Rows from block 9, named by matrix and row number. Rows with one number belong to one attention dimension. Each number is 500 + 50 x the weight over the matrix's rms, rounded and kept within 0 to 999. All counts start at 0. Numbers have three digits each.
# v: attention value (model.blocks.9.attn.v.weight, 192x192), inputs 0-191
# proj: attention output (model.blocks.9.attn.proj.weight, 192x192, transposed), outputs 0-191
v.179:496493551447460486459494503574459478473575488416529499473547511424547491482500553532442437455449503397563579511517594553537423469415496503499432479453449541542502530540503492418503538504473493587546564583483442519502542441463502516636502507460557510358573432520488463413558388440562480524504536535545503526637552525549494496520609428472379482549469462537493509454518553509526562532436491340507439523549427473553511501426513448490590519488568489549580513559552504588488500624391503505530609432502456496387473485436484447422566553599500497495462482508427480530524483452579560449
v.180:469519437528454453478464455505486483562529469451554505497545450521489585525506472553450430576517540527624543480509538463503462514510383488474506531571540436478371532496431469562411544537516461474456510520508498335490507424485492607593488443526430491625494409484560522501508490520430507565482493545446488569577486399512519414441512483459383413429433600492535436535506511554394539515501431545479452472497514464527509474475377493450458544504532521537464446593493498543374385618481540438490578452526591463599412480554525437487562534541527488551504503494549481515552487490438477511
v.181:479570523459538467584487491512584564494444535565481521514497513489405530505475433515519585459517463506547558562479515430496533506435578587387559463573431435496474434548431530531449520525434545439514523481544529493504536462461502457499532500504443551493484455517451573501490613495422515468477457437516537493497461481549549395535518508536585573522528584495528449487448421527460446453397431505503518484540490503505497546498483551467407430549494500550425425356539384527500622536467518446504376482435499509494672535515471419496477544464441495528496467476506460454482562452422429525
v.182:562423437618435514493447499605454494458481409523540570489508512478539525494511504434441560516436454504476517430562530495539507533422488421568478514399509610486495551445493510482439540489493481498507439417583577529510466473434533513480572440510503470469521508538570470571526519577540424616561463486546478399492470405486491572487469458512273542464581479472560437504451497516494432513589473535403597384395546518453497574460505551589536532469638556546414491487540509533499516463480479513477518501456411494533502639544534497445555535536494560426576513503455532611573429475512454508
v.183:530565494521439520571461544441491480534450568477469474453531518511548543463560514565467524523499511471495481440558513548514514525490509533494487462511499512523573506453530486480465470565458478487462603585566535493569447613571422480554489555459482493434449516500524491467552499520464499420470488384498504515615396495450539537521551482419538465437471452516537532451477505533510480495584529500504464496531441460415493533525377399457415427570520502502502473508532503540585452507468492614430552463517499547439405479446513557573521600459475429530461518511548463402511406540430451454
v.184:478505571476473516443456544508517499547555631492440504438422423453430554557481507462510588444570553554436532448586498363502441553512569397569407447476433540562546466386516476478540496524536481511436499364365633640574483536563518586451473477455431476565455454415436638652606581516487444498638433501497490435483645475440450483471595527559618634498545557561458453448459414612537495450526498588411390416549386541504592478632534443437482469570454410458553515553424447479387416483525506514596543526491644514588442540446430501527498443519421486467530487466486487477434508620364434407
v.185:483393320488437498543411540559482464553480499436566509462423534496500505474533424478494553516549491475536556518507590502465543519495405509552504490404456482502591465427472477465590475453587514541435533447489428566449425503424451507532499659530530521476582509446467530430474459445552456512552528432466490464447448555441506494498452447546428449527510434511433529461528429552479470451429515571568647417459511559546299499529524475564542511497475576555587501496552516559446478479450465552488436454529478499494522410445606498450473575493469470534481495558516606502482597451467430527
v.186:505514498401526563621533473485458488502568524520448522552477509428535501532378486567573510405561438523580490521491496574506455537531491504458522547472462530511476516535562409532534448492480476503462620458420521456460435410513525493579435486566478479420391401575613408598446561437556506562441415484474552485461532543523475499456545470452482478477516559523436563471490490521515524486580539435437406523408403510466609498550492536502579455515486440524586538448496449470483505569481433509495443585505509519533498456535450526480491475529507532434543494557453474463466536512496466492
proj.179:550405468537496495535487516467538543535511487529483455621475504524458481496474567475546554572552513497407453543481399421462557537510488572490485530589516451441475452466447488612460475490548560409438479426534503505483480533513515485363541486512472455539395502516508506548440557546488496542466487520513537460364450474550577475471414609512619508531472492547509523523496432523484496453520529652538560488466567530483475497533492509539488534539440525524497483490462491461521492424592523442509443523440516462605486545572546535548446472407529544533470545485542490469454539479416476566
proj.180:499500468462502552437575560507498555451444471572450483495432445573450460492367494514526533490482467396466468521545465519512456568540534481560483450452542552553670487427536496424525433427448557485540600550474480616496538537545504494451544546433497473369512559502536512480492521468524448475507509426629528415464548557523555552492511557527556561484527432509512508491450496483613441546458560413557468519479430485556520559544565526520543477583451472548536536410512464478538581307527556537459461509488435496414598489427431601591445524498471501462513540457432481433423510473497476529
proj.181:478419514514456486466508456418414419499564509443500477473502550501591432557467447548487452571489492523471443470519484554482479432483473490653488583406593505465456513404491482528578447455530411620510393505432547489487462591596493520501483459531564488541489543470569443531407463478545468541526545520453478494489552527468444520462523526434433447417471473515479425502523606462556604507522560481489461557449520506466458449560499434465545533407507545452544559548502533493557390483527406504551548555476550408479400522446480502517493377524545498474532462524519587572493422524555565449
proj.182:410551520461636535548552550517470526548490510455430561537543495617584571485533515514581466406592504446543545500388433603461470550511499574455519541529555337549531478555512489529491503534566566472529577596500483448479498511507383482507468527428420505518510486431453509450468491489427527428462467450432509515479497536455516470469571482504573457539393459532504611539540535453506539569448535482548514525533418532524566433531546536439500606538448478518565492583463457461540484483529476398443527480449488541443524405527439537563546526416499498552434505499522458490577553554539607481
proj.183:456476471498486460451493426560522551521498497522607450566543482469447448467471458560617401579516467518536514438498469431494479500573455485502532549474512446457415435598452459416479457444540413510515459408426473495469546453490626419519528476494552511549535473450445469557464548484509507547529571554513482448437530548437496446480461507506491511532565630503583491485529499485475503547382466468515505433517493522546529409511587538506480560451477459458445596519443512428461571480526481431549512503556473436488602527531459445480436438545471531540447475450475516437520543398548540527
proj.184:549455516442577465490541471449490449521531446611558510567531624517501530442483456483544445597514408491574388526432482605588464456551514539398600483525629505481437598622480489489497493564486495457505594493656424432463458511442502519534453457536492503454508563602476503408453459457447557439501513411572533537516421550541535506508443472464449351467526401493591604585441503477455530470476402396495528644427529407497478479510410542526477587488490556494475541458598558502468501422460532572488536480526413504482562451473497576490452533441592460516523591501526511504432435400565481547
proj.185:521558597469507491457489433450505610465482486542448491517489492520437487457452586446510495500404525443498416478512486590553464505493456529483469505545549500563454521553492482537403483549433529379567517502455497411497559521459519505498452437416469513506397495514540528514540580555363543479559448532512450441506589500521515505462544542485607496519490501421519533508538609378518540516495472440448421515492543468514571484561517501431463451529463457409444451529441509407475576522491553403467572533440503533534472522533475540553509410574515549525536499434443341532545460473478508497
proj.186:480500513590425430408508518487486423503521461486555506439468391517462457478615450438500469513483533504427558482492488474507484455491550476515450495524536523490499496496460438444509511498495532558400481471514495507537612612487471516448517480423581485541551523413464511498498440510480427522524587463500504522535447481462483520526505489510604476539492450522530495503411482489442512534413483574573549497584555482545470502472519519449397488435534498479419404527524482533532508527551571500501522471480536493458522526472530495512546489433501484523470526406481485485540450539468513485