A small self-supervised image encoder, trained from scratch.
Data: trained on aerial photos of the United States (SatlasPretrain), 203450 training examples, 3.6 epochs.
Rows from block 4, named by matrix and row number. Rows with one number belong to one attention dimension. Each number is 500 + 40 x the weight over its row's rms, rounded and kept within 0 to 999. All counts start at 0. Numbers have three digits each. After the name is the row's rms in percent of the matrix's.
# q: attention query (model.blocks.4.attn.q.weight, 192x192), inputs 96-191
# k: attention key (model.blocks.4.attn.k.weight, 192x192), inputs 96-191
q.0 111:419508493477509443473477492451537520501469447510505422514551543449462523476484535593427564511455523500554492508488478503479450544572505459478454556520553459442491509535458534447526507528542454475462487496452568514519462490456513473479482469472504487515495504547532470465507402456508544519
q.1 101:540510496535479495429569475566477466500465488512493471467550413541482467466530491487491576527484516556479518499527514385456505468539482438560450447495533529506500431472474484407513540495479521491561516433578505438449480478504456464537488489519520502550487487517489499518513514446488459480
q.2 106:474494479528421562478578561578549460413559451506475481450518574501567441478450471492551504501471515492445476574475488532535449511540518519446541500495474450504451433503518530454548568499473558506493490528498429490508502536512443500530534534473564464456539498471531485531540441488482528482
q.3 103:533543491466477459537484503584475508546434472554494570500446515401532479532434484480464564535491561551468485508423516525466552457533388487430495454474493436467500477484515426499557476486533486538410416565530552520566521537540521461511477494510490422518464514497455525530550443427493544506
q.4 100:519444568559485391492547553536511486465531559459418508504503507597491565456571548565498516419488539458489444523400509546471497538438502490476487509550460531507537517516495511496520443472449504456447492477531518524545458452498461476486484473503553511560493505502544467374482469538483456492
q.5 104:509528473420520516497456517517541511507492482527492537504550540526549504498505535458531460521562599466571483464501443516495515463492576514512539473470464483478538511541523578571446474428559493464480551571528431577526521449472475504453433450530467496498532495457492532585513454510512464488
q.6 096:502514500415472492464522442494438518486513463481462472523525587517508547537519469475532464503437545435554498523535469529511461464562490488391509509521496551520498456547507452478518491519460497452532569567492539500519538545477534502636521557561529562526489551543528486510556511573524453507
q.7 101:509531468522412564509507531514526480556511478525454536479490504518547537446551505480502581510420482485530586541462495457490544494504555482479471480580517580431438535502511455483522487565556460481425537500595538473458506494491510435492466516568517485467544446427506557544490495562515521477
q.8 104:453524539471510482486565514518486463519450505534556551502569529493610425388480436523424518507443498481398507486498485517553441451575534515522508455533450517528479480558568535477503503471532567462552565475500483460470460578543493484527556480461498420533512543509548490567509555494541481521
q.9 105:476499515540507565513474430521454502536483386431566501536441522460542448486465452569402605491570460422475466522413454502559470447506505506465466481517569545493465596514494453523474560507474476487472493557532465498426519517469456549548548536504478478462479507415545437500502434489556495554
q.10 099:508491521501535505591547516550488490465518500558518507513503504470511470413498492498520496516566520489437438541454479454510527494482474538475500467493516527453520456521509502485466511449491510501522533529470465489528437424546478567563432405451466472512538469510522496489515483485511558400
q.11 093:437459513545495444530533457480547498468512552494545521464430503494466526507576409514480536496524529491448495502542512468482587574522479497539508502525514442490481470505502508482482555453515531548480529432472497480511441478499563493506525515571546475448531394500523458474520510494527552499
q.12 095:520469504531478558461515485541568514492511566469532506465435499458549500489576458524493505448547527517543468438565476541539556533466513519431512467467523453470478502500457449591524383518498490528482520442464534505502486515532569515471506483417466458488462523468487480532515429488464483566
q.13 101:484486480491558502455437471457469462594539595468557520542482507507527565518495552507474508415548528489521497436522467532483491488537559561418527523521484514494471541426489489522515546496514541429429480452476536507493557469450512533552512454542516492510551510475604515471453455560481519485
q.14 103:485477467494580494458555531475474499466544518389587521461467455575552473502554454543543531479472538393479514465521528552511410559483499465536457497545419518510490467500543547479521520466496495589500540479450430554472483489518567479499513473574482456520551430474466501435481567551467481562
q.15 092:525577555536497530512453410521492526482501423506481544483469464468525553534470489416458513469486522518575427490506502509491516516473472464470479516492464552478537512463476468537515555492511506413487369492478556565446586519463521492521442475526502482456487508587470434530461537377494500492
q.16 098:457487592484631546428482498495441514458464491510510515455431538515530496380483502534486514530528543510463491522431452478514490561500480555503473524489467472562508543549416490450479507570455499483531527489500471494596595477607466492490499494460482531542479540543518533501464498575514492509
q.17 093:511506514510494451551482503582529431542478536547499401506480437415529536511504469512482558570454484516472551541494514566541470461505443501424536506532519449462518531424429517463486488527528490517533436510486481505450512553499443479489479498433458543499512471533490499463562526504535465485
q.18 103:442525466494512519531571508528552572540528424523511513438496497494534497488507538548518500500399459441490521434492468460580465538497531540513539450405520519526502499473499499512521441539583485477454580508490473409491444457495528556468516462478482415553461554457541525452535465467526517529
q.19 094:468500456568501551458400516423508511604514494424469451505502524484497391513459529486498478465525478467493473489412540470551563503469560480489526512479481540511473470475488482493488468510542455553482581455497493542507493493484494522471547511578455493436438438473422427438447548449493595502
q.20 098:498517549492417481478439511468447532584508532452455514441506483500580498452456526569537548424564457583476503528511445559510469486577560575445490474472516520570544549437493475526515428512389524510474438561491458502523520475569489527462580480500474495550502512529518546508476514428488502541
q.21 096:496453512431493499508528517464434440548548473483543563592498462494487556527510530531506490522569477551544475395528507539459529540498449501534468541499498453470546503480499493517432495551522465500428569515575462454488532487559478480477471478461575475435513458495476517505403503480514481464
q.22 104:481516478536457529493481484515517482452517504563456526485422435437502490468465413501478520516472497554554496412527473521525504467514531484443527532538499475482557493580473449510493548558460507477496548523478485559537512430460541433500498483548490583509434440464470522550462484556458466429
q.23 097:485464530478468522497543526541555508513475434499451464445516421460550547498596525499492471500528519511495452503564484517452475494442546473480510413470457544484521517519545520541480501441438495433490483478530529519507455489484379477481478526501495458453485502442485530485558476555508507506
q.24 096:473502491498441472482480485554503445425564430484462530569487595573486475488547466495503534433451473488508518436523500557510510502415514500513494467483495440483511464503511514476507463498563496472517506532509519535485463457519537560543435492430483509555502498490441522411462544464515471520
q.25 103:529519472492487396541405481464492509504470525434521489493574537545519551488475478490531509493518437522541564505568493472505490527432598509488557516493557523523600496552471494520548505510548461454479530496471502471492529467532563491429495469555541468541491489488441515568509563538533458500
q.26 107:499504569478572515459454513493448534510515492562519539535573436507431594448451493501533514441565473492494409520539520463482464519451496481542456539568485530513627466461435519490525523502460470568537517467575450534489447432517498517490563495493460535510534508496478475559521532480497513464
q.27 099:393550514411484563469426500478546488598502513449518589528480464513466557509484499456560521567473532469437484557508509543505490507526497459482501523511466410535475538454541473454460442462501505496520454546478470457500468520572531460462518455474519523558498458521459541448498552474529434526
q.28 108:458527549484530496487551506499483467549468525498478504582439506554468486514505509455435607489484474547486474487497464509585546577488491504519535490441572472492484493542456495488501438524449477569532527532504482467454524495490521480588474479528512485532489462549426489588464539462458481456
q.29 109:447485483524547552574560526512468591539515474483565455483464511493496540476444490442578554495502494523456438567495502478533520524518525552510482491528573414512526527485521496556466514537512517537544501464481542486469527510443414509561512490415510542520541532478494463513583592560473403462
q.30 096:481492499521504443461493545499520439407516493514499438512482543493461437494419518428528602519489562479425458520525505544450503512552512531423487570556551508461462533491526537499457553530508439497543419526506485414517514490462536534481506508550511534469452479506539504504526539543568505586
q.31 102:552490520499471510530556538516432515548453527478475501566520486508528534492545448552506477561533514517591465475462485474425466456480588530601568460486519451527518421518526496538502497507455501440509505434492516520560430499516550483451531557468515461531519448499518478475527480567481469506
q.32 097:470452505509479422495459459490497508471498493547562472538569581506513459450529471484488451520521567513522551457551501435523433462450490477436508515474552491484550537484465500579465580478506593537416550493478481494492450456521465463430488472467521479594459520545492496523543471452527461499
q.170 092:424515468543454509508522510528527524471506572440528559555474534533552567517471449462458511471552484427559551524471448522474526489495542537506477567476501516514592515501492481468464489439493488486442446517505505500510496470538524462507513496507452459546530599550564489520434458541557509461
q.171 103:496522477487459479539499487395517548493506460511484446420477490455433580458463535473488495487539466535474469533568495485498443525550499481477480534555532449494503497481533517515544572535507464492451530570549490486539491506494510514478445515512485500531499439517435536496500520527506549534
q.172 103:504503571507470476511579528462445441485528499521518484510505495547526532411503510456551505556485469540489582477553519477474618512532525451496483473467473450497486536465510504535437468486507542483480547481522559484451514444500491515459451468530464468487406486448548528454509421505490520486
q.173 096:556498490556450558553541518431514529481484545440542524505526410462546551512529417480549511428474511522607480525564478543545475529515486423475572537517493524458471508491565532556540483497429485521585513508518464490487463499477527528488536564449511479509473530464483540492445424495522452438
q.174 097:526536513493477514573495495474471527550474432472441493510452517551535568504413419471485469454521548506475480478523505523507462550517464475469507507488487520431475471455447512516546509505475568542512479447514506511488531418536586465530496524445592477575514435477525509508487491502496542531
q.175 102:574492550513544535477478441417553468592508454523554508533542534575462542524487425491489544527473528467536449484496482497535522545515474523533507500477516490481421533523505419476412525522456519438441452590475516456492510554601566477518441546485489489519510567547447513461528511571463501502
q.176 109:479517517489540487521539566517551536482506421453445563465491557452526508482519541458427559477535518509521514490493479496558520533527519426479501462524547549560544568481476474509460509566472438506585500512490438563450530438459477447482492511504522472504510533531482464514469491479544506549
q.177 098:566581477465500513499491502410528485475525536496513506510522410466434426466466562497511452515483461415548466502460467446496532465513506508520483469515517482533448465536550420516483517459448527448527531483487521491519496535544478418478526545534549502486565476598588482503510516487514581516
q.178 098:460495422553462579513524497529579484504493482552552548531511461466477476459542503574549519470530466497486579455493496458469434485480511419518459531480520530545588473519426491405540489497533466458464471517522545519526565451520480495456500457509488566532492473496466512473550579499582460464
q.179 102:469447523552457455484521508577495512507524546434516501484450559579512518481519448559463542471422494526552505507496539557548473434450476482504542519443522512510422500476531576467553513581513421528502478513552484565491477505471548523505517495538527472472561538465520503521454489490539556438
q.180 090:512523503530428520592459465608482440449486520512506568514517516490517543561477427460517487532592597490510595492450494454531493543466521463555486480469527534552526516519518521470501515492589447586471512490435464539460487484397522527478464490524385513539445557487488485513552399537532504522
q.181 099:449455536482479490526464480461490497454456532539456519547485486509482495516534590513415526476431498472468474475484468524491525478467583416502517463522532483535419487492533504504488487436474526497436544559512431528515524456510514421472456426463426422529446521495543507497532423439463495526
q.182 098:486477540476522448536489467432526517476425520529560482523505504490530485510470460503568501492508510500564497430496521467481528522521480531491546427441594474504486579530470419501508514506541551518477587507502488474512567480451476537500486465470565529473507519495503544532593489562442501530
q.183 100:500476502511510477532524604534599482452605508492508544508474448442517496468482554501485494417468531527505562611518568483458493414440522480520551499493451465474493506524535471518471454443471541552530486434480465567495519517517449393543477417476504547492489482494527468527500498515525516506
q.184 100:448542466509505477470561526550516540489532509540418461446471486466459489391515556541531460579493564466486538410487517493507558535553465524516518452534485519500498541489577471487515461596510561467509430487441515504499464595461455428532518538542558464493561452491459501531507557437507511433
q.185 100:540554527508478486470526517576486491472551447602450547514480549517478508513523468501508570528541519494442489489566478484564520561435533523526480519497526440474506509425499476523481533536439470499554517589464584475470519497484450564483522517481435583531488512596498486489432547429507482483
q.186 096:521551452556509575505435530534540445496508444554548550446505540517537460432447499465457523419514510534469481569546453526415519508488556534520498516460499539498501425525479445502526535502513457498476512512502502518475423458533564451537546486504520509556508529472475439510504513513510484526
q.187 087:510464438532543504456552474443383462488473502536467535482459484465503550494500507456525475542546547502478545548466492535474546463502450580549514546526560514553517417523601505487445510488460475406528508483502487542564501473463494462472550490497469453496480519447465458433511498541497526515
q.188 091:470552508447472481470483483511530462493498506450508488453500530463380474455542493463476481445537463431484523459394494522599525558502498563520467570443508508562550529531594515506536560532532502507432492488457428547479497488544523506548523504512425544540457531451512527532487478484515501581
q.189 095:426477485558612511517460490480547497402487461531512532547547529483540512539505463489502546492511513477521514517457488525543518489538523554530494505428489426565551480527499497521543470539462548479459504485521491505411460442477475488444443569491517500567504554534535444547478531497480532408
q.190 087:525492478520492538434537457494513497495492466586530489541489525625506475519532525533522590509572567462486546538521535505456521485549450480405459523516461511440469552569475483483495479541587524481470458528471532457459518495524527474511484435476524478447519489518466533498546541590456509510
q.191 096:448489564468495528423506460512462469548588448429508481527484523528492500502509437491579506560537499519571452538483544528488462498537447475512534517550460479497530513531460504552499466569543444440569473486515469469561503476511526552452511550582523531540559493507476543561482473546534503488
k.0 117:447520475524469564497488468533512546528481444495567497555510490455532484533563523504547561523482568536526504499468497477522475442454547477522439469484500445503515559547454555513530481473522490504597433469461545449418497496550517476535528467471497502523518475471539475493556532530499476525
k.1 103:518472437509537492554469496580522487495513508517518531493501548472517461543513485503501429476542427444439521449521484505454514492458435428513484552420461505474461470517473467446593584535520496477513476541450452511518445498522488531501490545454498494516501506447474494504468557460462502531
k.2 108:493463552505526544538499513489473502469535556469499462502535471587432542493502510511500466532465499544495443570496472535584485422425445520556517481484494470536539504485495584467529539544530495508545505503513445483427498514512449525418433473462466482508558510516527471540418463527515522550
k.3 100:516472500531462491503507467468518495551436511473507509520529584459490433478552519461481438472517492495525455536387512486521446455510516554553430414514478470495536519480525511490611498497462527553588533515518450506481504521498469465450499490356429481516497468546506545469533550440550544490
k.4 098:458505518557490528454435521514447464526475527486533574509504552442469420456572461454532569460496518471495456567446510497534518407495591501474507543531590418535451485512489506515517522509460525474521524494483559532545570509546527577534573466502524528476476523524458480503436498442517537533
k.5 103:476517486531428572476448450488490470479443531413460478507524405493503453460511476458548557501520400488461482571571515451570592469548485529465538521540514503447561465480477427511493460504462509421522564509498494478538485519523491532460450473516480542528495448458406499473522483481538514515
k.6 100:550451480528532525529476457453532522495648528509474494483447438485497552476531516497450510480484496520480539465505465564409522545513578519465543471498442533460505478458485478436459491559460545569559558519528469519528517504417528518456546506505497531486489486529433536513492484496433594468
k.7 104:485509526490402514613485512504517570464511498517563516476518438457525506546551498528490506473488486500478455576432530490564460523502443531522540472497491495516522472448463575454493492476510579536451562519508537533566552527474479499571469525457512536447453525533509503496512579443489544465
k.8 104:488472439540528539474515458538564514486531488461527497475448522495538612513487469499573547556524529450484502544519462526512455502465482575488481498455515529485521490503448494472443563536494523448484498470441498547541542475549518514439477481465461515531563536453479491457526500423492452422
k.9 106:511482554528446538497569433507491541523469547506550522420501531546502580512512506554504502540502563563417455488444471506553533465535514608458513519499520453520538471536495566516456486514510471459450472552473406483433489503431489426505474460455544467576441380598517562474466532552466461599
k.10 101:514525505557468489481451453481518492493561534551508477470547489447520453458461507423414481589495495469562475569486482412502527540529504424497529487489578487448531580460542464509548481553488539492514473422520420471519385483487599528463525477591460454494514487514494506464481506527504531492
k.11 084:536619479472516419486584531519535448497477507504488521522478536482507449523523534515454487529509477471460555482526495543507498522501596427593423476509547442508481503486540382532500572506452499472406489574515567479462567471504547488552517542463469520462465497524528454479541515464539458495
k.12 099:524527500546469500490570460491439558431513554472522495510498549548605562491538503521549474428446484484472456534517502510433494516532562505522481469560461481633521467508475538448442506560464538489534537506532526461472498464404455494450477530503572456526570478568538525484523545519562502518
k.13 095:485527563525512427554442507489452555436398464513505522468468465507560545520478461511547510479542507477507444530515479479525519523512513426552461470551430490486492538501509502532444520477540470484450530539553501531520532490503508513428409457421464448570535506466477520495495553512470437565
k.14 105:542448483493438520476553524488443468456530533567471460454522479481472419564499500490533405533529463473500468518578478519470495540505522533532454492473523547502521539507478555465518607503504516421440468496492423475450540512520505476521479469572531521492480489551514516520480550430449467517
k.15 092:430537491468498446515453420570524504547494504522416509535454586489488487564475472444470492457519514450458562440426517491511550446459498446492429492506487479477511556508522535535415535561486520539447517554441491464502560490434550469528519485407484503484466531438516475431444510502537512583
k.16 100:490547414452402463398474488458476519493471558601518609398537523497553468492571473502487635471522487521522527477473492532437558437567524459512536563529461548484518456500483596471463509523501533481560545481467561517492511487488502503536535463517525527499480508477486469494479453514508561515
k.17 099:609459546474528541508501525553481576405521512476571507508564476458483515595512544498440574535512508528484485510408514503504461570505547575499460499512475526473456412439509495502477475487506530439472470497560520470589515498541549531513559490413544515512500501509497496503519520473491448517
k.18 100:547479458432466570525458525454448485483466591552505579532436461445480544500493451469510472594495517497503519544473469461550518492479502542480450479473504452497493473456496530466443537572481516499496482573514501563470482561575498402475545516514483505420530527544471528532536516489552459493
k.19 096:596503489465445535565493477502496513540462502503506492541526523509607525513510526477497535463507471462469486515483513459543540469502471430497527452426518540460485476601618560480454568519502528531532498599465511460499444572469521506605495549505533478507528484596556493448519492496501432622
k.20 099:557417454516476458486492448497499481513447566521477492483503529524486488545412510438498449495506485457495483486481409475442448435463501395468417575508555486495427450551468481503417502465488538498509500461465495509541463539517519476487503472481523519549471520465491457494517452522482545541
k.21 094:452494484483521479541497490506556554491491473550451473510521499516499524502498597544589486570434544482576539466531478488504536516509549449511573540516503526448437490489426492488532475485477531515504541510547486441496465482506547554568487468512488541536422559446494442472538548607456499520
k.22 102:497457462459510495450539550510535442414514518467474495494462479552517464533409508478509476481480516489497495497449511482457576540518520537480542454458494558519490440482589462481488532452451477471444533495536518480505437548395479510479488543467536510598479519486522539455537527464542551463
k.23 100:491562502497511445480535507464477473472479515505477529487579520533470559483498471434523553529484485505455532501432537483607496493449505510501489486542532503446537509505495477458436481473540565466503471538500546529533440535458508518538473578527496512503413533486532507545500461444521565490
k.24 097:563466518471524484490531452500545459573493467527536487534433466453565525532542512486569500537525582520484490433554577458453536440511510490516503445499505518491576461517479471516502458579487531491501511494515456542553497563541557508497442514485496609506453531588534511504481513498488449512
k.25 103:520446521495469494507545512439552481474540536497529494520564541542504488442451436528481430482500499493539454504516469464565476526447557509468573468479454478534560517431493458538471472504457518493560508515582570474553474470503530468541517495494468515415464508488498486445534478507470569500
k.26 098:508568446571449507452514548524420502475517525514527447586524523501427502400436490515472477498505517409483437480486415461535468542515438463445474529451529537488494535545526511503541496548522527573516515506544503479575488457480490512554482499448501502481404499421473515453425478461510488511
k.27 091:491469545508454506510559579534530540529436457466526462452540491466533464563528524428545531452560516459486547492385501487445388467532486470532522434496499462530489447458435547471499520513370480502517531457424504429506526512520493517531516484427441502481532529482507502530463458452505437501
k.28 103:486467463473410459401535540464431448544584439530496467498473498501436542460524522516429497473464502538442450548499518494410634461564513458537536471534482483500394466462567461532447503565548551555560531581535472572500515494521506508503498491483516457525541468536549494449472487528513486477
k.29 113:525546516528495523525502468506532480500561454493464507418482580559438458552414480544506533456506501467557554447473468618548547497529490547489449520525450557495504451484500412505457526513479500493510490476434497489557487434516493470522520468564493442518530488430511536528429544461453548504
k.30 100:499510507483487498536518518536554511496541489477454491503482465474581458524493459547522566510513487550502563446435473473521598511534480507523520417531526537550522513558553532484550552514502413490472533491434411561475557517538435444526463444479434482543580501469539514467525468429458529550
k.31 101:560480458552513495514477484481509518422463454480434501495498544544468488469494533484434547532502456486527523477499496440486493507545518563528425559492549533420486409416480436514460520557498479533536498521540450530536451518498454542461568486440458562492567420474472516454504502485543535491
k.32 099:482483453533543504527567519440503514503487538615501482494531422422461427404547475529472540519475494468560453551480445515513484469462505507503507484550497494459524540512514468467526494570563479394529486479534476529453563506526549492479507502519518630545510419476477509496552540497498472483
k.170 098:451464484470512458508502491528514487509496425487523476495562551524512584503526559512549459483538478535461492478519443413460431506451453445438528478422480541398460568572509511531551436546524542495513528473490471415463527521493517445503503457483485523461507545436608462507550493481475460452
k.171 105:474442513523423467580491417501535493392562502501483465541507477495579537584485584522503454505540546505525489517471464477537503484440508535508555487550542480532490466521556511513424553459479472498456567449526516551448466551456519476501473458543432473525525498466509525487440470444531495516
k.172 107:441540420564467509463466512426566466467468482527525579493415454484451493495521524464520550564496482416470462547489452531598543518478476436493437513494504443457479482487477409508543495497492456546487525511493553497485533481544441532478501510535481523471457474466478505522458511478523498433
k.173 095:578491534482558524423491463525497492527548513511460561518393437505476451488476562417534511557445547515569509530481429544607531548544550485555466491512524565475476466521561540535425561471411546422546531529453500471485519462477497546527477470526418479539422496542497492501512460529492507484
k.174 106:550563515502540536431483497423431426513457508492494570557510516492541465441460564512476466509462582469474516541484521521455495539468470449567418504535517462515547525492470545465425471470466534500458574539529529499507542512509519577451559548474509512522487531510476511519403514471531550480
k.175 110:516499513462478444470432572457522496520512517537426486515498494503474470537515510382517549522521474470548484524537581456453505573500504465440545489526526523517585520482490447512547529516414431544470486532481494537506456534533553482551510454491512446516447467458466514518546478427508542466
k.176 106:539531570479531473450535549472529542531512517499505465531572487476618493463433442440526523512514449529498471501475572530460508490514484477487521472511459440457578481493502493469562465491525504494473411436455468565458529546533549529530482506490545499460534551439543404506485463462452507567
k.177 109:490500564575489513489488421512462493471526437486532468515563557483523461513596524458494503485528507461496515544466492545527480581539475525543558517458525526410500517512456470518478517660491494510512455505502474526615449500538568458452481515519531561494526504493520456527531496459471560423
k.178 103:476472513432518511441473462501439515518489524518483509503512478521512491476518462512549431518545494523504516486486425508401573526432532529482479509546577511517519526493565553480393438547508569550484544506503505503454547513486519540481541577501510450540481504482478500488464510555456457504
k.179 104:498528518416533543488491564518522529573474488423543566449479508476482529533499465474516545508521523533469512521486468556498481533526584435491528500419516487422545533470495526493446512539509573470518493443504523426527480505503488513420481494487525533483462447589511502503500472538541542489
k.180 101:573515437447497442522525517448531468495482520414487473418486520430540470480455515484502559536512468524464507513525521450457568434561554538499513544452504485518465505502501388551516534548427521471444501564512544467464488529495430457550481536514535485475474492587500426506466540417531501477
k.181 104:445506452496529461514481489544570531486427566473510600510454509549496529559530502494527504515494527508438493483541600455570396443567429505455455507536516481486461453461490407512554522491524428467605498520527518564522492499507491435470488450480500496439515489363509514499497499451544535438
k.182 106:502525476474493560498516538471513447538516456458463440547543547469515457511501500468471447489524487567491470434519512461495537528506466472541458599499487508506508490506587450541491533527515506578557525443523519498451445437437438492539415469534437414503458537466497456520417473444423490458
k.183 104:547534477494561442454484463449505488471512566569527430492430504465482524488538491480500512478517486556488506545457452519525498535553507477525510490444547461514491467448492494509467463536566512527576503535437481473513477586473530474526455502429493499478499494512463498500503465464529520479
k.184 105:543552515546554503556514496543470448545506543438529557505521486447488525518478509527523471397506521432442514547455481607521489526470509513497469474509468468515466540522433534440530436486511496517569448504484477525510501519487490519550460510552499541485520481499501489569500473546499509495
k.185 097:456513554569527559492557489455516487471514543552473554549435497448557530489519488509519536509484423481533474433511485567454521530527530480481463511538490535489504544457486537501497479465541471431442511512565510438477542494563500475551555514508506522486515538486508438541515439506485595548
k.186 106:475556516574503521486494468497560474528554408569529498517481427448500570470508492479459464526450462434472439532516496468570575482493497521465490466462602551500594492467525541476456545520515526463507525509449510502470474502553516486533542510479544532492499532522465493498542529457469528528
k.187 095:504563478536498498564509486543489467570461462507482475594472485513539499523525525497544429451561510498470500499450446499465419474445492554493517521457521550531517472484506472512558542466581590514536514485436529474469522501460489588481432537509436596489378509521532542471494467550519467509
k.188 096:405489509441475468552505433523556514471444600456497526574515504516446551510454508541482499467494540483472484552471525481495535431587499551534492491461433509460477502485463506436479523552475524494596482442499513509528488551502466487451492445514533513491521529491465590510490442486478492484
k.189 095:505553506403489506523453509519518519488573506500569487465497509478570494616535481485471499525517533502492446517534460474522512520479489539426524484522472486494492570494525466517591522560477522443512483505548442510493506472522558581511493433460439491447571460525534452489506391438465511525
k.190 101:518527551451463545479531491479499547538554502483476391544559521476512501517539546502476492560477470501522418532452524508515502508436480493544574526547473456518496494501510499469449466476549545523537533496525506501602446478473456533420563499512409538553528480501492598568549533495462511566
k.191 102:496501462521507487543508500546528523474471513529452561397562518482425544509523509507483477527516518503554457463500543505459578442471503438486467447509543437476507432586515485514468431477452449503429516489488505459500454563449476495473569503463495532543451548519543496461452480465593507435